A small contrastive image-text model, trained from scratch: 10M parameters, batches of 256.
Rows from block 5 of the image encoder of a small contrastive image-text model, named by matrix and row number. Each number is 128 + 24 x the weight over its row's rms, rounded and kept within 0 to 255. All counts start at 0. Numbers have three digits each.
After each channel's rows are labels from the 100 images, of 14848, where the channel reaches its highest value: "responds to" is what is common among them. Only what is clearly more common there than usual is listed. The data: regions of photos with short descriptions (Visual Genome). In brackets: how many of the 100, against the usual share in percent.
# conv: 3x3 conv (encoder.blocks.5.conv.weight, 112x112x3x3, each kernel summed), inputs 0-55

conv.44:123130116086087103130133158091117144089137114112169131088156121082100142131110123132146105162139143109124077167131163135117093072135122120124126114125101156124105126088
responds to: text has "green" (25 vs 4.3)

conv.11:144116139184124125153129117172132130154127124072093120110109125117151153075141103160094103128187115117119119119183126082141100130112121137176129140113112094109126106161
responds to: text has "man" (30 vs 8.5)

conv.48:138154151131081101150139110120109123107101090098109097098125107119127096106128063153117093170088109120124121147147144163123184091116091139147139127084102102144102118115
responds to: text has "man" (26 vs 8.5)

conv.67:063107148096125119099113171127098137122122140140152145125147133134111123093111103135128132107123137078088166145168131115106125115148149088117102131123130106099100143152
responds to: text has "man" (26 vs 8.5)

conv.73:164119099123105137166117120150134132132130117105175161103140126127119109086133111141087139119101112149088107141097153110099100127147109153178185086105132142127120119127
responds to: text has "man" (31 vs 8.5)

conv.97:174115140154127162117135114097117142082180169111093100132109150079118131122137132113149147112152138130158129107158103112148127115143110122136104160161163139075103105136
responds to: text has "man" (31 vs 8.5)

conv.40:130139095137118097166115100123140135097123137123132112136117173133111128135121105116191117122148174103117126117129137142176097138150107104115075130120131132135109190123
responds to: text has "sign" (25 vs 2)

conv.102:035135085126124075126128123102142150111132128192133141122114143175109188114159138139121120144121125109158094103133122108154159106129119121123140117124148116129126104120
responds to: text has "red" (43 vs 4.4)

conv.85:178112138092122121151119120141135113135127138160152096139102149100112167079115138125109185097117110075089096129143125105105134115141136114129132128137134119133097147099
responds to: text has "man" (31 vs 8.5)

conv.111:160152116109156129150145130141133120102147131142085118143101098099152115126134128104109143166109133163150122145114141098116090094148119094121134118136126128095091128145
responds to: text has "man" (33 vs 8.5)

conv.57:134123141141129114121091102135142099146127125130153093155116091121114117124122138166096087093075135155099106130126135107141109127116120123141112144188100121113099097112
responds to: text has "man" (37 vs 8.5)

conv.72:146115143061146131110123089094154143159112121121135102131109113141090140131127083120101148139101114153144138121134134103139164148103099139140134125143125090089095116117
responds to: text has "man" (37 vs 8.5)

conv.29:123099124100158144101154136159103122141102149179134138092122136148131078129130115095152127115120072135159103181120113129107171108154130103153142117133127083108163154157
responds to: text has "sign" (26 vs 2)

conv.33:133147109117125101137111128135151130120165143101089131119126158121096155128146138125130124143119143094131153114153137148157137120160112144117127107136088103139134139107
responds to: text has "white" (28 vs 11.4)

conv.56:111066137132138157079121103085103090136126134114146096121133142145149126135139127097103122111101115133101149105150121082119090151153130127113165127143097099130131114134
responds to: text has "man" (36 vs 8.5)

conv.24:114158153131137100102134126084197162152115053093108121129145112145139118116131140073151127149118108168091120109166139132133127124101152123121117121111121117148162121128
responds to: text has "yellow" (27 vs 2.4)

conv.34:104109106079132128113155168122091077102131139136093133154117118130180093134163114120125124096089108115135119106170125105153107121139109133131155132134095099132154175138
responds to: text has "man" (26 vs 8.5)

conv.109:156133148128128114139104121149087175112109155114135145105119129118108080110097121167136119122144092139110141124116150131109140119144119169138152151183116110136142106088
responds to: text has "man" (32 vs 8.5)