Weights of a small contrastive image-text model: 64-pixel images, trained on regions of photos with short descriptions (Visual Genome).
Rows from block 3 of the text encoder of a small contrastive image-text model, named by matrix and row number. Rows with one number belong to one neuron. Each number is 128 + 24 x the weight over its row's rms, rounded and kept within 0 to 255. All counts start at 0. Numbers have three digits each.
After each neuron's rows are labels from the 100 texts, of 14848, where the neuron reaches its highest value: "fires on" is the input token at the peak. Only what is clearly more common there than usual is listed. The data: regions of photos with short descriptions (Visual Genome).
# fc1: MLP up (text_encoder.blocks.3.mlp.fc1.weight, 512x256), inputs 172-255
# fc2: MLP down (text_encoder.blocks.3.mlp.fc2.weight, 256x512, transposed), outputs 172-255

fc1.458:099103126146091126080105146140130127103112107064143163113154096128137123136151140129122108140150085126075080144129111124125123153176124112156167177107116066153176076128093137128147157122135113148113148078137138114161149092136113141175152124131136128151
fc2.458:105094167105120135132052137146140090115155117157113151165155116096111132120126147087118148127146135132124085122130136124129126125179116089176158109144147155144141117115105142085147182103098138138154134106128127090135161125171136116126170123152124127119
fires on: "of"; "white"

fc1.12:152141122106122096128176116136149140155143136126153123147102118102157125161125127098113090130182157111105152119122141149136113117138141102105128110130151136130089087141123093112132134097104150102134116136180111094115133111142159155133100126155134135096
fc2.12:118118101131150130147108098153131138118103154118102163160144141097089128127158134138142114111143126116109133104100145125104167148125138147130137142134153104096151170105115128129148106184069139077151128095145086077126120141136134157140133126154114065129
fires on: "of"; "on"; "white"

fc1.126:153133109115097128126116106165148120098093165146072141148107137121123138101172124139110111127141136120150100153095118110150113137101152097120167140105127153103191103144101155178177133111117084106158158117103150139143110134119116128127156116110138121111
fc2.126:136108149158147183127091109097118124146186100120153162159117172181161127152157137101112105123126114116153097144136123143150113155139127110097084116118097109137132112116144115144172144136166169139143146112163138122103114132115126084094135057135114107139
fires on: "black"; "double"

fc1.103:121119116106108169075114123160144135132130144109112111134146173147114098169100111126137138135180142168138146133115138120104133142133141158169141130143156142121124106112098126155071161102120119148117122113133130141126086136145169155148146112165077162101
fc2.103:135124123147144121146123134124075162097095118055146141117161111128138091111191142143128132092125118112098141140114126134159104122150120096145128139130131165142115112101139129143107116159159104105135101130107159108100111135116094130104136146143133164105
fires on: "red"

fc1.334:185116114123168119117110101111110122133133159131134127123104096093142131120081165146155153086124139140110105132157074142099176151147110115140157171102140145126129155150123134168120126110132124106122143120126103144159126142153186104086111115102148110151
fc2.334:093070132126158146099096132113142140153135106158133133120120138144115125112162136143135115136096099084159167146107112133118106146091104119141110122124170125156137141147114097195136127112155156144132122110126107137150122127148101126082122163090132095129
fires on: "building"

fc1.422:150164130121126162170124153093126126133153087152076114117139131158135100106132110103149111153144122133109115154137163127106098149091136171119155093111111145178140122117119158138114115135132152139154111149136132141149097157090112116108155101115138148155
fc2.422:137117172149147107107114067120126134143137101143149098094104126126141157118104154128096121062122086141125122127113134134097150081089160132134134131160131097162099149135125093107156097121109109139090154123099105106101092151102117117112115110125104125153
fires on: "wooden"

fc1.223:142127127073124126144130152146155099156107117101122083118095118153149139097137144127126123096132147137172122164126113124102136115148118170163127125134144147144149157145125103108121114152165119155112164168135122127115134110148143123109132129127138125061
fc2.223:088122123128120154122093121147124099135126120146101094166128058122147085097112141128115082117147153107122131119097142145125140140092138120131142146128154149124169130169091134166152106088141120092152112153137123139141113163134121081111135152150087154142
fires on: "building"; "window"; "door"

fc1.58:138142129116153100117121150134184129170108158098096106130152128155105159113151114123135101105128144146098131147143129134133153117134154135136077117129133138123121105126110175129133104104155090115144103179102134119133107146099143109143117111090161116199
fc2.58:123170136127112130148140108125127107114111119166124140121113130142144167162104172151124104133118118145099144116119148137138159128126119126171152141124078131101134120111105130113120109130116107131111114142155154118136110171123141105113123080138121119150
fires on: "is"

fc1.26:124124129148175134084120108113173153086117120145133115135107103083151131114127138147143146080124165143116106130148161116096128098133153127126146107120101096135117124125107108126139115106085134153127135141143111098155086134129109151139132121118146116134
fc2.26:103133135124139123158117119098166087135112142122134115177103125122143103096099118157132136141086097105090143112132132142140110088122101111152118170126136157176099139109124110119129086146143126173079136119134154154157151128084115129171120166143140125095
fires on: "wooden"

fc1.88:146114138144141171161128115156123124156124143166154140137172136086125115129190127140169114096113153124131123109119109143147119128137107118155106135109101124143150146107133164120148153151097144129101108151121093129098117156141112112083118055143169096094
fc2.88:134163101132130107132151140089133113095109111180132163075120129158133111163134150126075147111194140151147118126121153123104148125146159146110116145121100080096127125121064162132131123127093150116127122095143130119079146106146146138115120132144102132137
fires on: "wooden"

fc1.395:135106101150145127172187140093126139144152111115145136160140118121167132097166149124153155147081145119132127148141133155107107137114120090093130130114114136123118156134060134190156100124137170162144111145167121132116111151169153116143106144125141130095
fc2.395:165114119158145144152103112123099124145111138106109141100099143094098129120109132119106146118114127117117174095150142152119101103161135145119157190130131150159138134160091127147143099146133152127135122124124116158099131138156168158100134144160152123120
fires on: "of"

fc1.90:119073134139133156080170150113163072142143168125128103108102092129127142102142138096091113170145142138126130131114129121143098126153140142087128120119097129121126136135144109152136131156158107114129120096080119134147156102115072156112118143114148111110
fc2.90:099133108133130158123158114081157115123113105089105111111110101102141176160165152132109146142152137120138138132170137103162131114155144157102142171139070125132134117117117138123137129144110145122109123119122158164124154129131138147130111142196098076095
fires on: "is"

fc1.242:168148146167109088137124117109113077112132138143089137179138147142122145062120164160129104133122142181136095136146122096125125082133130103155088132110139132097125125143135127146147159117162140132122118173113130159160148112118120075141130131121139130095
fc2.242:111134141138121117093129134085129109170101142158116135156129118121147108128172096084150105148128141142082148127135151108167139144103156132127065147100150105077114115166114104124108092110119093122120124062106139162087111130140141131149135138137134133118
fires on: "bike"

fc1.194:137119128112125112124107103120139125116077129142125138093163087102134088156166129157128129145121153120096123148120153099098104131122152071136098123129117118067110148119150124160095113120092108116137126132151085153135123128093123081175114126122111100102
fc2.194:082099088081101127170103137109132083147112131126105121125172137154150133146170173101141158140139162113100102122128150149143107139100151149148126164096112109111130152158112144076169132097105076125128089135178116123089112126137166099138157114139152147152
fires on: "bike"; "motorcycle"; "bicycle"

fc1.193:163143094127175121111150152155102160109138163128145141124129122127097097095096154109152101155169108151140108131129106139130098129139124169127160111162145152130086142146144144121102151152137178108167135110110102137115151116119116131148076138108136131117
fc2.193:101121125069117158117118141129132106154091115155082121123113091098131099126145152127092133144143116152113111105075143151108103153131125136127160098125099125095146144141140139132124118117096138142105084142084141116126160094129158118146152087120116123111
fires on: "of"

fc1.108:126134117107147067142095129115136103146069127099119140098124137110123123107167160096122140161076137153115140056111127105127146105118170132093115113132161114177145122163139118123140090124091164143112124154136148108101149123139110118096132115166123149154
fc2.108:143138145094138137147102123120109116124126134092107110131161118142107160092107123125111099128121150127107131138127157152130119073103147138077138132133139141126143148155106121124080073145139138127088095112138115119105070118138149128168132093135131143127
fires on: "red"; "shirt"

fc1.134:132095144125140137127137093138131176143163107129121107118119114141073141156118112081121138140100149131102144127114118119161134101118126118149130117105137138129109138121162155142079110154127114124103093131173092100079098148125094125141141108089149114160
fc2.134:126104158141121109077078152138104140149083106119130121096162128132104170130107157129135108091163139123150138166137129147174154118088169153149130112154168139098134127153124094149142064162130118142197154127111121122140111109147123101129114126135118152126
fires on: "black"; "red"

fc1.411:111126140118112136148114113118118117117149140101068107115088118111116156178123141115123108146157140102116115094159094119125090128112120132102136138111112127089119118095146123152109161139147137146157118131148084117118102103119099143101120112115106108117
fc2.411:165174164136122137108107122148130096122166118128095121147095151137097096132147106091132110138120135111109090134150166143174108113094113109142128104118135077088103191126103133113137121115137153111154085131127137108114124095137120129086115089143096110144
fires on: "of"; "is"

fc1.252:130071099102127106106107112171145101126091090106120123097171086116134124099154157183141137164107154131099095154153117123102179136088143147144140115124093143094153184072098152123175139168147115165167125140136151124127141147116128140104144093124095122166
fc2.252:085129149145125086138133126136184115136138110154115138144118116160122151098097123129125114113121111098176099095138162152139145096175089114129102164120139108160131131170120129135117148150103136103130123128129161138113104108101139149115155131124133129144
fires on: "red"

fc1.349:130119145131120161108094162154095048164174163096123126162179123111130122105112132140146114130134118198152079132147105077106134134106109100125116098131129137152156107119137146141126131157137134164131093128149106151138079164094144120158115121123115126135
fc2.349:135123112101085143133120143125101131154124141091084114128132083157159147082117138143094123096105186105105149144140143145105099138123112078097088160099144169104134151097176105098140123113137137160157113143147147119142154127069107148120126136117139155099
fires on: "red"

fc1.466:115073165129122160220162092164142097120136067131108111129167138133080122101151129142121149165153138098122109111110134154118188127173112128157152115133123104116138085145147129123122133134121141117134102139123117155115086151113134129146100153132125141126
fc2.466:150170129114134125125090106170136146148127134152156097117147161174096070128111114055157122123150125128115089098101132123138138086131058133091182080174150104123084099116099141130104118116129118118156103112130137124128122116168106138113089147130139127154
fires on: "building"; "street"; "road"

fc1.192:177147122088126127131130139108148099140123078135128128130105162158094125142166120115146109122126076167138137101150135127117094092174155136108161181131124129101138109107119148126172168132122147121110117139073122093150145174112123127122111117123107125136
fc2.192:124098152145133090168123150077134167125130120161139163141102161133085145118133121095163087152108126153152130096108126137127159105131096153144141097121113091081120098103104081093162114104121129152131073159115078153095088093120134135103159125148129099132
fires on: "ground"

fc1.321:120134147102136124124090157147145143145131120138140130146113166138128149130115117118138108140149121186107133126134155074118144125134110137144127117127101176148138112121125104089159149170134089149060124171152128120138122118130126141151077134106130130140
fc2.321:123064066122127126156116159155093113167108146157106109137090155107104130115141131129132116093121149144070138119138153146133102086129120124127131142164131158094126104127103116088155097142160148176089106116131133145142098125126117146148122134108107102110
fires on: "red"; "elephant"

fc1.452:108122165097102140169148124120105103114177125155082147127155112107118152093172056158133093160130129174109153119122139101141116110158138109105143139095157126113141134151109154138138157131172122118107069117126143143164168147090147094115139099134134117192
fc2.452:119129102127142151117125170100129118152149128114093110140158142156116100109164134149144111170126183089149153151104112110173111114154186103130121121130120079128092063106116074186131134134109132141140122124099118115162130120128137116133084118138157109157
fires on: "bike"; "ground"; "and"

fc1.81:116096111148148116160155139136101098146120153121149148107130115108127107123143108132098119188114158146119128134083099093101114112120124118121157147118131126159097124102077135165117150144147143130155146069127119135114137124126100107124130095093104106111
fc2.81:126102115124106127127157133156138080150115114101103121143126116122166149098170145168141138095149095086130157123107147098125119134179088141127169126136132165134169121117166148092159124132184130140139136128142095140149120115119118095137116154164133105150
fires on: "black"; "peppers"

fc1.405:104130132113074106136129123082123169132120107134121145121100163134163134121091099150123129116112149157157143140125171092113117205117149152132140114136136135142121151126113106127125129137143100148086182098136099141169099165111163121186127117166141094135
fc2.405:118146167159133155112115120148148103150113147136135139123089148140081129161153093150135110124164126111125135154105145146094152088155158140118076130126144094147124067141144146124093123159183157144144132113132131116105136176130169130098152134099133113111
fires on: "building"

fc1.89:143147120158115109141144102106116102107137131155163153168129109134144106115119139090139104142130143136117126086163083106090088127144130106094143106122122145118111106143147122147086126124140097115157118161146111127114098117089148147108096135151100145164
fc2.89:140145146126147156116160139163063150067117114129134142169090140149111105131138098135146095125140158144134130139122120148111160104140109167139128117122162141072161141127144111187085094143139117147120139150164166167156114131097109185142152161157166143141
fires on: "red"; "back"

fc1.24:142113148149136118118092133110149147109108094114127086117070109106170129125127113148087140144135105150166143169135143111122157081149188102135133137128152103123098123122130118077104119120117124144078106105130136133122125144144121146085134093143127140134
fc2.24:124113107106089098122120201100125131133124101107123116075133112080158100152104146156130145121090151146136138128088122113108122161146174078146154097156101108150131126127115087156093084133108125140137176114126142129141105097171071137101132097126130121139
fires on: "of"

fc1.143:170120167143124118084127130131127148129082092120112147106136119126123171115129109112135168109127138132104125130112111114136072128114116099150093110133124107165084153120090157132131130127126175130116103108119137110143155097142142130170125125118106159138
fc2.143:163153140095145094083142131178151127098118122086126120146117102168128153121113132123124118142101106167136150125156122100116154101149135131147131122139101128122166163149128128158128123151140114116110119124139174123107104107118119073126118150098123131172
fires on: "of"

fc1.323:152152127132071162132123121157094138125102094133135119099150110107176126147121075087169090111119154119126161098141110104159134160167109169154111139193157117166125116138135125152130133164147087105129095122158130114110166139142129081131144166110122125149
fc2.323:165141133140116135121124140179081097125126119132161136120132101149130179104139139090088140137126115150141120104086131130165138131108158122122132145114147165118186137141109101127158124128109118152143151130135168142100147116123111111121159125117137107137
fires on: "is"; "elephant"