config.yaml
image_size: 64
horizontal_flip: true
encoder_downsampling: "max"
text_encoder_causal: false
text_encoder_qk_norm: false
text_encoder_inner_norm: false
text_encoder_positions: "learned"
init: "torch_default"
adamw_lr_other_params: 0.0028
batch_size: 256
Rows from block 3 of the image encoder of a small contrastive image-text model, named by matrix and row number. Each number is 500 + 25 x the weight over its row's rms, rounded and kept within 0 to 999. All counts start at 0. Numbers have three digits each.
After each channel's rows are labels from the 100 images, of 14848, where the channel reaches its highest value: "patch colour" is the nearest of a few named colours to the mean colour under the peak. Only what is clearly more common there than usual is listed. The data: regions of photos with short descriptions (Visual Genome).
# conv: 3x3 conv (encoder.blocks.3.conv.weight, 112x112x3x3, each kernel summed), inputs 0-111

conv.46:501520519488522494483481498500490490538467504531492508497492493492442539483501511495495521445520501518557471537495518508498503506471555454492519497489443519523492440521495524520521523477521507492504504469485514458468531510508508500532455523552515494484472515490528476488496487548524482464542489508541486485470507486493450544475486483524
patch colour: orange

conv.11:500516477490492497504484482511502507522482521468518513476525443502568518510496478498527522517473446504529467460509459495471450532546530496437529494525498539514521488511490485531455516501500521524497464484513510516490461502527494518484510477528534492449549486500503489467504486471521495514522540508466448522477495478467505509479495501509
patch colour: cyan

conv.60:462514478499504487484488523503497495477512534491468528522495499469454466463466473466517479513464514510501485539464490503484493525507504475506513501490502489529505477511496447524505550485486497521486472526438520480531499507451449510475559505485476524529526479484457518452468502529504475478508496485540531495474495492451486503513459470537
patch colour: brown

conv.69:490511484456531477527507508484439521477526507527548463488452477529487471525500526485478541499486481488502498514476479509479488549492504523522464506471537484510467457470524512488503531499474488483499491453566497544459475526486493528505494510499480514448533516503489508489531494547476459512524498515518504509499470471502473487475535509527
patch colour: blue

conv.63:497486507561503494504514541571553490469507517479473502530513469460504511500503466484481473505559488498483497441500487508509505512506511515503514507477554523511522552472517525516522482503485534521525488505457512496488527487491464515522500454532456494508494476514552512477510475539500497499461502483512505504527494499516542453483526487536
patch colour: white

conv.15:472487500498484459487459465496517479471458521541494506571458517539517504502499479519537441532459500490550465508473515505543515475457486476483549554505479524504524518513517539506495492460526482502519485491497487496487492517538493495482475513470474511467492484501490481471482485521519490497494451483492491530489506492476442482490514485514
patch colour: red

conv.36:495483493534479505445489467469499515512498471494493473472499505467510544478549549523493477495487443492495492519492488517521500491532522486518502484453461524541483482512488521493519529554490465512482498521511495466516473493512563503473502522527489515471504462541557506503465507488508546471506491495507461497525477473497494482514486564522
patch colour: black

conv.1:493501498482492496502486513511503456519501498506490490527552538505498486516519492530534491494494453509542529521475445514487508513495507461512483445537511459534519507472475477464465502490482517533508504492491512463481486526515473493499485434473519536536480512480517493503459501489509495485465526515440540542525552530483449477502479495497
patch colour: black

conv.10:505484487490512501502491465525500471531479465446526530499435509562503496472485472503477532462460511481542474458511475480444494524489473507487466487474506495494454534493507495485522485503468460501485475490510503475488529556535513505490499493528510476514513514496526504516478525494509489462461531554512482499481494519456492493479464499463
patch colour: green

conv.105:459499518510477493495488508512484495511463554528477502496536482490499457516521512461489495524522537493554485486517527484526505519563494505521529452488530492492552532489496524441508515492499522562484492468489549501520487535491505478493527507490479506459516531484483497524529503479496519490465509528469496485490477514524470514473497455440
patch colour: black

conv.110:481504479472504480520519508488493521495547502489483488504483508482510494467523462512531487461488462485540507529496541480508484483508491487470493490535490523536483520483513525532496520450490498531468476541529501505476546513549484533489457488472446477513533535507532470452470485535488497513482509520502519507483446480518477461464454516538
patch colour: black

conv.71:539509482483495442505494464468464516509509498537516485457491507490479536490481516524493484516519537481485510479513504504511504543499509511498525519503499497488494541526491435489449495500537489485461472547495487534495451531583511516504458464520479508543493478523469516495499491502508456537534492504496484491474520553494492472484496504520
patch colour: green

conv.81:469530526480502464482496549520496488473479470525471507454485473530517497528538560521515466491481532508510527513488507502501486522493525495486513524511467475491512490522478517482478501492463541535508565462474467490525533488492506465496450468506480505498512456485485515490511502482532508478509437493513455503465471518478548532478502481521
patch colour: red

conv.55:464492490463502465473478546478478489526487481527490513489485513492512504532494499496494513510466489508532445491484540448483484436481509487540485443516472495534498498467500480554487510498482493523481470483521504524491464551511513521479516482491512496447537505485505476516480468500484485511493459496475469472460485509464517471494498568511
patch colour: black

conv.48:505548509510530463492507522470533528506531512521463522528509504494502535522520489477479522539501500516477497507482439522505507433498468527509496490474456482497552493483475492501515511510479483501478451519510493466485510546466472518503500534474477564499513444487524484522514487455501469511477501489524472509503514508493487461496528459457
patch colour: white

conv.18:468506508489530537502491496519485473498553499468498505488469474473475470516480487491511520499504525506513486457509564501518515533478566455516520472439485506500477522509515491537511535490461474506479510535485481481528512495506497531477445519495501473487520498519504493509452457497508509512417499442495511506505513461506484479485501514499
patch colour: white

conv.47:524507501535511535486500506545547524519513512500486513509497495496481482548498481513482453518475525529513546505487489486462523544522495466506515500474535473492530491465510523463537498476533483491526486513479480509527467469489519511552508473509525494489518517521461477478511537485472478492495537493567496505455479550476513488470550496538
patch colour: blue

conv.70:493500488483445465509530539516499493450498546527483533530494505512503486504494482490517550489534466507480493523517481503411542481483518537514473457525506482471481492488545500534503517490471477495497464547512498515496499498530512487497494550500498464479538505495509519467477476468509521484448515510473503525488525458474482483493466511509
patch colour: green

conv.94:473495487553523504493487521500484499461485489483471515489470500502476546533491502491498495491515495518486534510525510506583490479506492510531462512473481502520441519543464504523492490472549490477535513499509483489504496515553524491506452517482474485489480503557472497519498518482511550512491463534531477464473519519538527469468513536499
patch colour: purple; red

conv.29:496517457480507520480583498506451527498460535515504518514530472483541472523523508533508484523522458522486482459498532471468461515503518507479488482493501488534492485520516530471463476528491474470461509511491530543488499496490477490504498499517468510500538486502522507503503533516526515486538496512553542496474458500549458538492486503489
patch colour: black

conv.42:515479474503522497461500524513497530469520495484454490525463514451529495537460505484529508485493480496482509509470491507547486511477477528505488528542482481522484491482526492454488483504452493497463547510487481555501489514474499509511523497501455533485455583522513524485500489487470525508529508518512481476485509493499435513463491471472
patch colour: black

conv.108:525547516496535505481500474445518544506522479473481534489526513545490531508529485516499484520460511519541497535511502522531478502504449510511506515480440520463475499495505525507501524523532455460466481481471502482499519534437470476526500497530533486443503507510489528481487508530496480474520545503531485507528457501486510484485480508501
patch colour: red

conv.78:511513519485507515467484521528475497489519463430528491462524483527474480529496537524475507495536532483482504517481458497513566488518495496515498460502482484489498478528505539490482509502491535467456531543489499515506498545476501503468492524480495497517521464496445486520498520443515455490515511498472462487492498525503536481535545494545
patch colour: pink

conv.44:510512500521534498497483515448519502466456479504479474489547515510550510483485472483511500488541478444519480506525532505511517467515483511526526481529470482503488510527491563520470494489513487531487493464499494455484503536479498499485509484539512530483507475501518445477513465550536469502488424484506531496509473531478512536480487497495
patch colour: red

conv.8:509521501478514529480489478502501494503493557533496453493531424491502532482534486478475501499519532471487460484484517504500487524457492468430509502509460478473492511551505524554512530493513519520496510460497518496530502521532505484445533539537499514475490481527517463492515514483497503492496493474513526497464506512525466479527482537465
patch colour: pink