From a checkpoint of a small contrastive image-text model: 64-pixel images.
Rows from block 5 of the image encoder of a small contrastive image-text model, named by matrix and row number. Each number is 128 + 24 x the weight over its row's rms, rounded and kept within 0 to 255. All counts start at 0. Numbers have three digits each.
Before each channel's rows are labels from the 100 images, of 14848, where the channel reaches its highest value: "patch colour" is the nearest of a few named colours to the mean colour under the peak. Only what is clearly more common there than usual is listed. The data: regions of photos with short descriptions (Visual Genome). In brackets: how many of the 100, against the usual share in percent.
# conv: 3x3 conv (encoder.blocks.5.conv.weight, 112x112x3x3, each kernel summed), inputs 56-111

patch colour: cyan (30 vs 1.1)
conv.81:113127109103184145119128136145173136173140131174199096134159153115128116135121099106163094120122120118153114120141126124120078130122113133129130092143136101142115119124

patch colour: red (30 vs 0.9)
conv.91:129146113141130106094150079108074111149173144097144079082084113120152120132133142091154153166129110112103173132101101147108127177155101109104119127166099095129130158133

patch colour: brown (71 vs 30.4)
conv.108:122175108128082139103165104137139136121125130139135140133099137125114116117174144136123111140126116149118119114160120148113092105098101094145144128143180093104164184166

patch colour: white (41 vs 6.5); pink (37 vs 10)
conv.95:123141120118139120124097115170153121137091153149141123125110093120130127158101117158104125130107106116138124082086131064122101173128109119142136095098106111087111121098

patch colour: black (35 vs 14.1)
conv.105:162149122087152143137123158142098120144147184150160160159133116136120114136098093128149111166116150155121128105136123114120130096118169132191144138078095144127131157100

patch colour: cyan (46 vs 1.1)
conv.36:107114147110148141105132158135137131139128114081095112069138092167151138140123135089163120067126105122131118130097131185103138090135124100127150166104128124122146099122

patch colour: green (30 vs 0.9)
conv.44:119089126130133139083150180130123142099113111116102103110135118113082129138137112141110114132113090109095102093184137143082119131106138084122164151115105158112115142108

patch colour: black (45 vs 14.1)
conv.59:133121163101137107127163129156102122162186100147133149135082120131106121119105118119127116151046128114145107139133178118140093163123105121103109084093099161126162151115

patch colour: white (35 vs 6.5)
conv.79:118139137126102089118142138125103094145123135125083131127130083129111128117116083137149089136081133087143115138107055133114104183089134137124172134147118130134131113152

patch colour: black (32 vs 14.1)
conv.65:162120116120179157134094071148142092155143132106089108114100107130150077146117096127145110113068147119142107120154158116131118122095089063104144139142097144107099127152

patch colour: pink (32 vs 10)
conv.68:111151116143104135126086137135105110120136095120117171161097137110106117156117169098112123142108125140149111118156209106075117128109090150096112113137108181121137117145

patch colour: pink (36 vs 10); white (34 vs 6.5)
conv.5:120098124098122115118133148130102141136102107144152157193135198129131160130120113131178158135136140128146101098076118120121133124090107101148137134136178091131130107069

patch colour: white (57 vs 6.5)
conv.33:081118084081147130105106135095107091131159125151087118150110157127082138098120085096154133123167088127204148115162166090111117164093128108143106135145117105152114078156

patch colour: pink (26 vs 10)
conv.34:115152150128093149145109152114114125110170125127112157136194127124147101181094176110090144147080136125091132113116115111117113128128114107154125125090117144096112158117

patch colour: orange (37 vs 1.6); yellow (35 vs 0.6)
conv.24:092114109128106146114111122117137132138121111130112108198196103118147084115134110086142133122129118130121146118106146131098116101116118100121106160106112135104166091164

patch colour: blue (54 vs 0.9)
conv.38:109119125123107135120065165087154138092135098106116125089130138094143118132122107100096085149159128149123105165162129154162126136068095106120114102164114141097123101186

patch colour: brown (60 vs 30.4)
conv.110:087083120134089092135178113098126155117102120125130113104159141155154119090132161134111146120153116131136094090185155112087131121128113101131136135095151127127152155127

patch colour: orange (25 vs 1.6)
conv.49:127099144113105116125177117107122150128151149107133132158098085121127122166116136138138125142106125150119129127169155127094098184094150163103145158136110151130126120123

patch colour: red (60 vs 0.9)
conv.102:127116107120106125098116104155123151136119097063116174083109135136095157144167146139097150107129131135138141084148152153126134140143148123087142114114134103133108131157

patch colour: green (27 vs 0.9)
conv.88:091090098121125162137126213117140104123124105097127140099143118137132112084138123094156136091170147128117096130129111123114166127174120121138116118116096114124132129138

patch colour: black (54 vs 14.1)
conv.76:151137104081136079137127129150104115140112146120138123136145098145093132104127102104130101126107115130113102126129170116153086156101133057143130096103094094174104119122

patch colour: pink (34 vs 10)
conv.97:109139108125145142112111087126114119106133094100095122159132140109114115136075133113117124152086182113147122124157130104150100120113175133054127122131120114107150100156

patch colour: pink (34 vs 10)
conv.99:133123158113106102102116114131119144110116142123142113107164091098117141178125093105112116101113123132133142109137114164139130118146186140073181105147155144105074115129

patch colour: black (38 vs 14.1)
conv.1:138182145147110113140118103139142170130106094122140155121105126149107111133149118179101106164130113138129112110134112086125144112121162105115147126082131141212116162085

patch colour: blue (45 vs 0.9)
conv.2:113150132168088147097066145104157104139158143137191121120160134144097137103143106160121115120120120121091087149110086176122150145148124132139168147121156115113124091126

patch colour: black (48 vs 14.1)
conv.47:101132099148145187149099134124132116132109194126131136081131127096107113143122123132134145110087122101113124171082144119128136131089154109105177089142101127162092104132

patch colour: black (58 vs 14.1)
conv.71:115132083168129127124103166135140175139122100116122123121100118100107127130132086141120098080100118101127135158119114128122160146077112134115170099164138142153148128099

patch colour: black (98 vs 14.1)
conv.67:130124130154106173125074120117091148118156130100137098117140115117130103145165168123091107146096113104105093138135116175106142117148126113069130137145126133189157152094

patch colour: white (42 vs 6.5); cyan (39 vs 1.1)
conv.52:125100147129129123124102139104120079184177170175142096104116115136136116122124104134152144147107077184112127163106137140117117101175101160127107128113106132122129114080

patch colour: green (37 vs 0.9)
conv.82:083114143146103110076101173077105104078070101142135123132096143094129134159125128125101154154112111104131090120089133139160137146112126171147147148116107137138104146161

patch colour: grey (60 vs 32.8)
conv.96:112129115121125107125140188124123113129105129144117155099140147119150117153130155098083122084117108162134151128118131090153123134183102108083124080154102140138103117122

patch colour: green (48 vs 0.9)
conv.37:141126133141100134154116170132125146091142100128100143078153122106140073109108105121117120153119145105131173099130164164105142154100103139115091141128082147176096157106

patch colour: green (29 vs 0.9)
conv.13:119153110139124128137111204112132116148114101103122171115098150129174096093116139104157104103129111125166128164130106096169080133107141100130180124124115112140120102122

patch colour: pink (27 vs 10)
conv.19:136126152145150096071109110098154102092106142130156082147179134158124122135097106140107134149131132135122096124136118080122147119140117103081117126109104146102119103178

patch colour: pink (27 vs 10); white (26 vs 6.5)
conv.42:129154155129111182156109128124098149146140099130082146107134115139063136152128102143153103143176121094135137093114143114146182128162127115122104108131123135134105136161

patch colour: black (34 vs 14.1)
conv.64:104178113101146147116135100148128118141156112103109105131123117124134125159152116124124131165135166100156123121074114109081122118145103087129130108129130145094150097141

patch colour: pink (31 vs 10)
conv.106:127094137147148091137101122145157125139101144148102174179099147087180143137105110131118152100100134101141111114145131124177118103126111121150112133128122154106096125124

patch colour: brown (65 vs 30.4)
conv.4:155065101114079106095108170133125165100099107110099136139139076116109104163134124157119103108148135160131135150098115117116114138116164082158123096113114138087160115119

patch colour: white (75 vs 6.5)
conv.17:083128147089140096143106091143145102128105127112131146117136121152149138117115091141183093122133108152118106155105136111081152123114136156122132118110121189119119078149

patch colour: cyan (29 vs 1.1)
conv.18:102133136099120112183112127170122142147089108137115112120134125137156114113124129089116079140107169123167134161116149181161094138126147148129162116136119099098124139150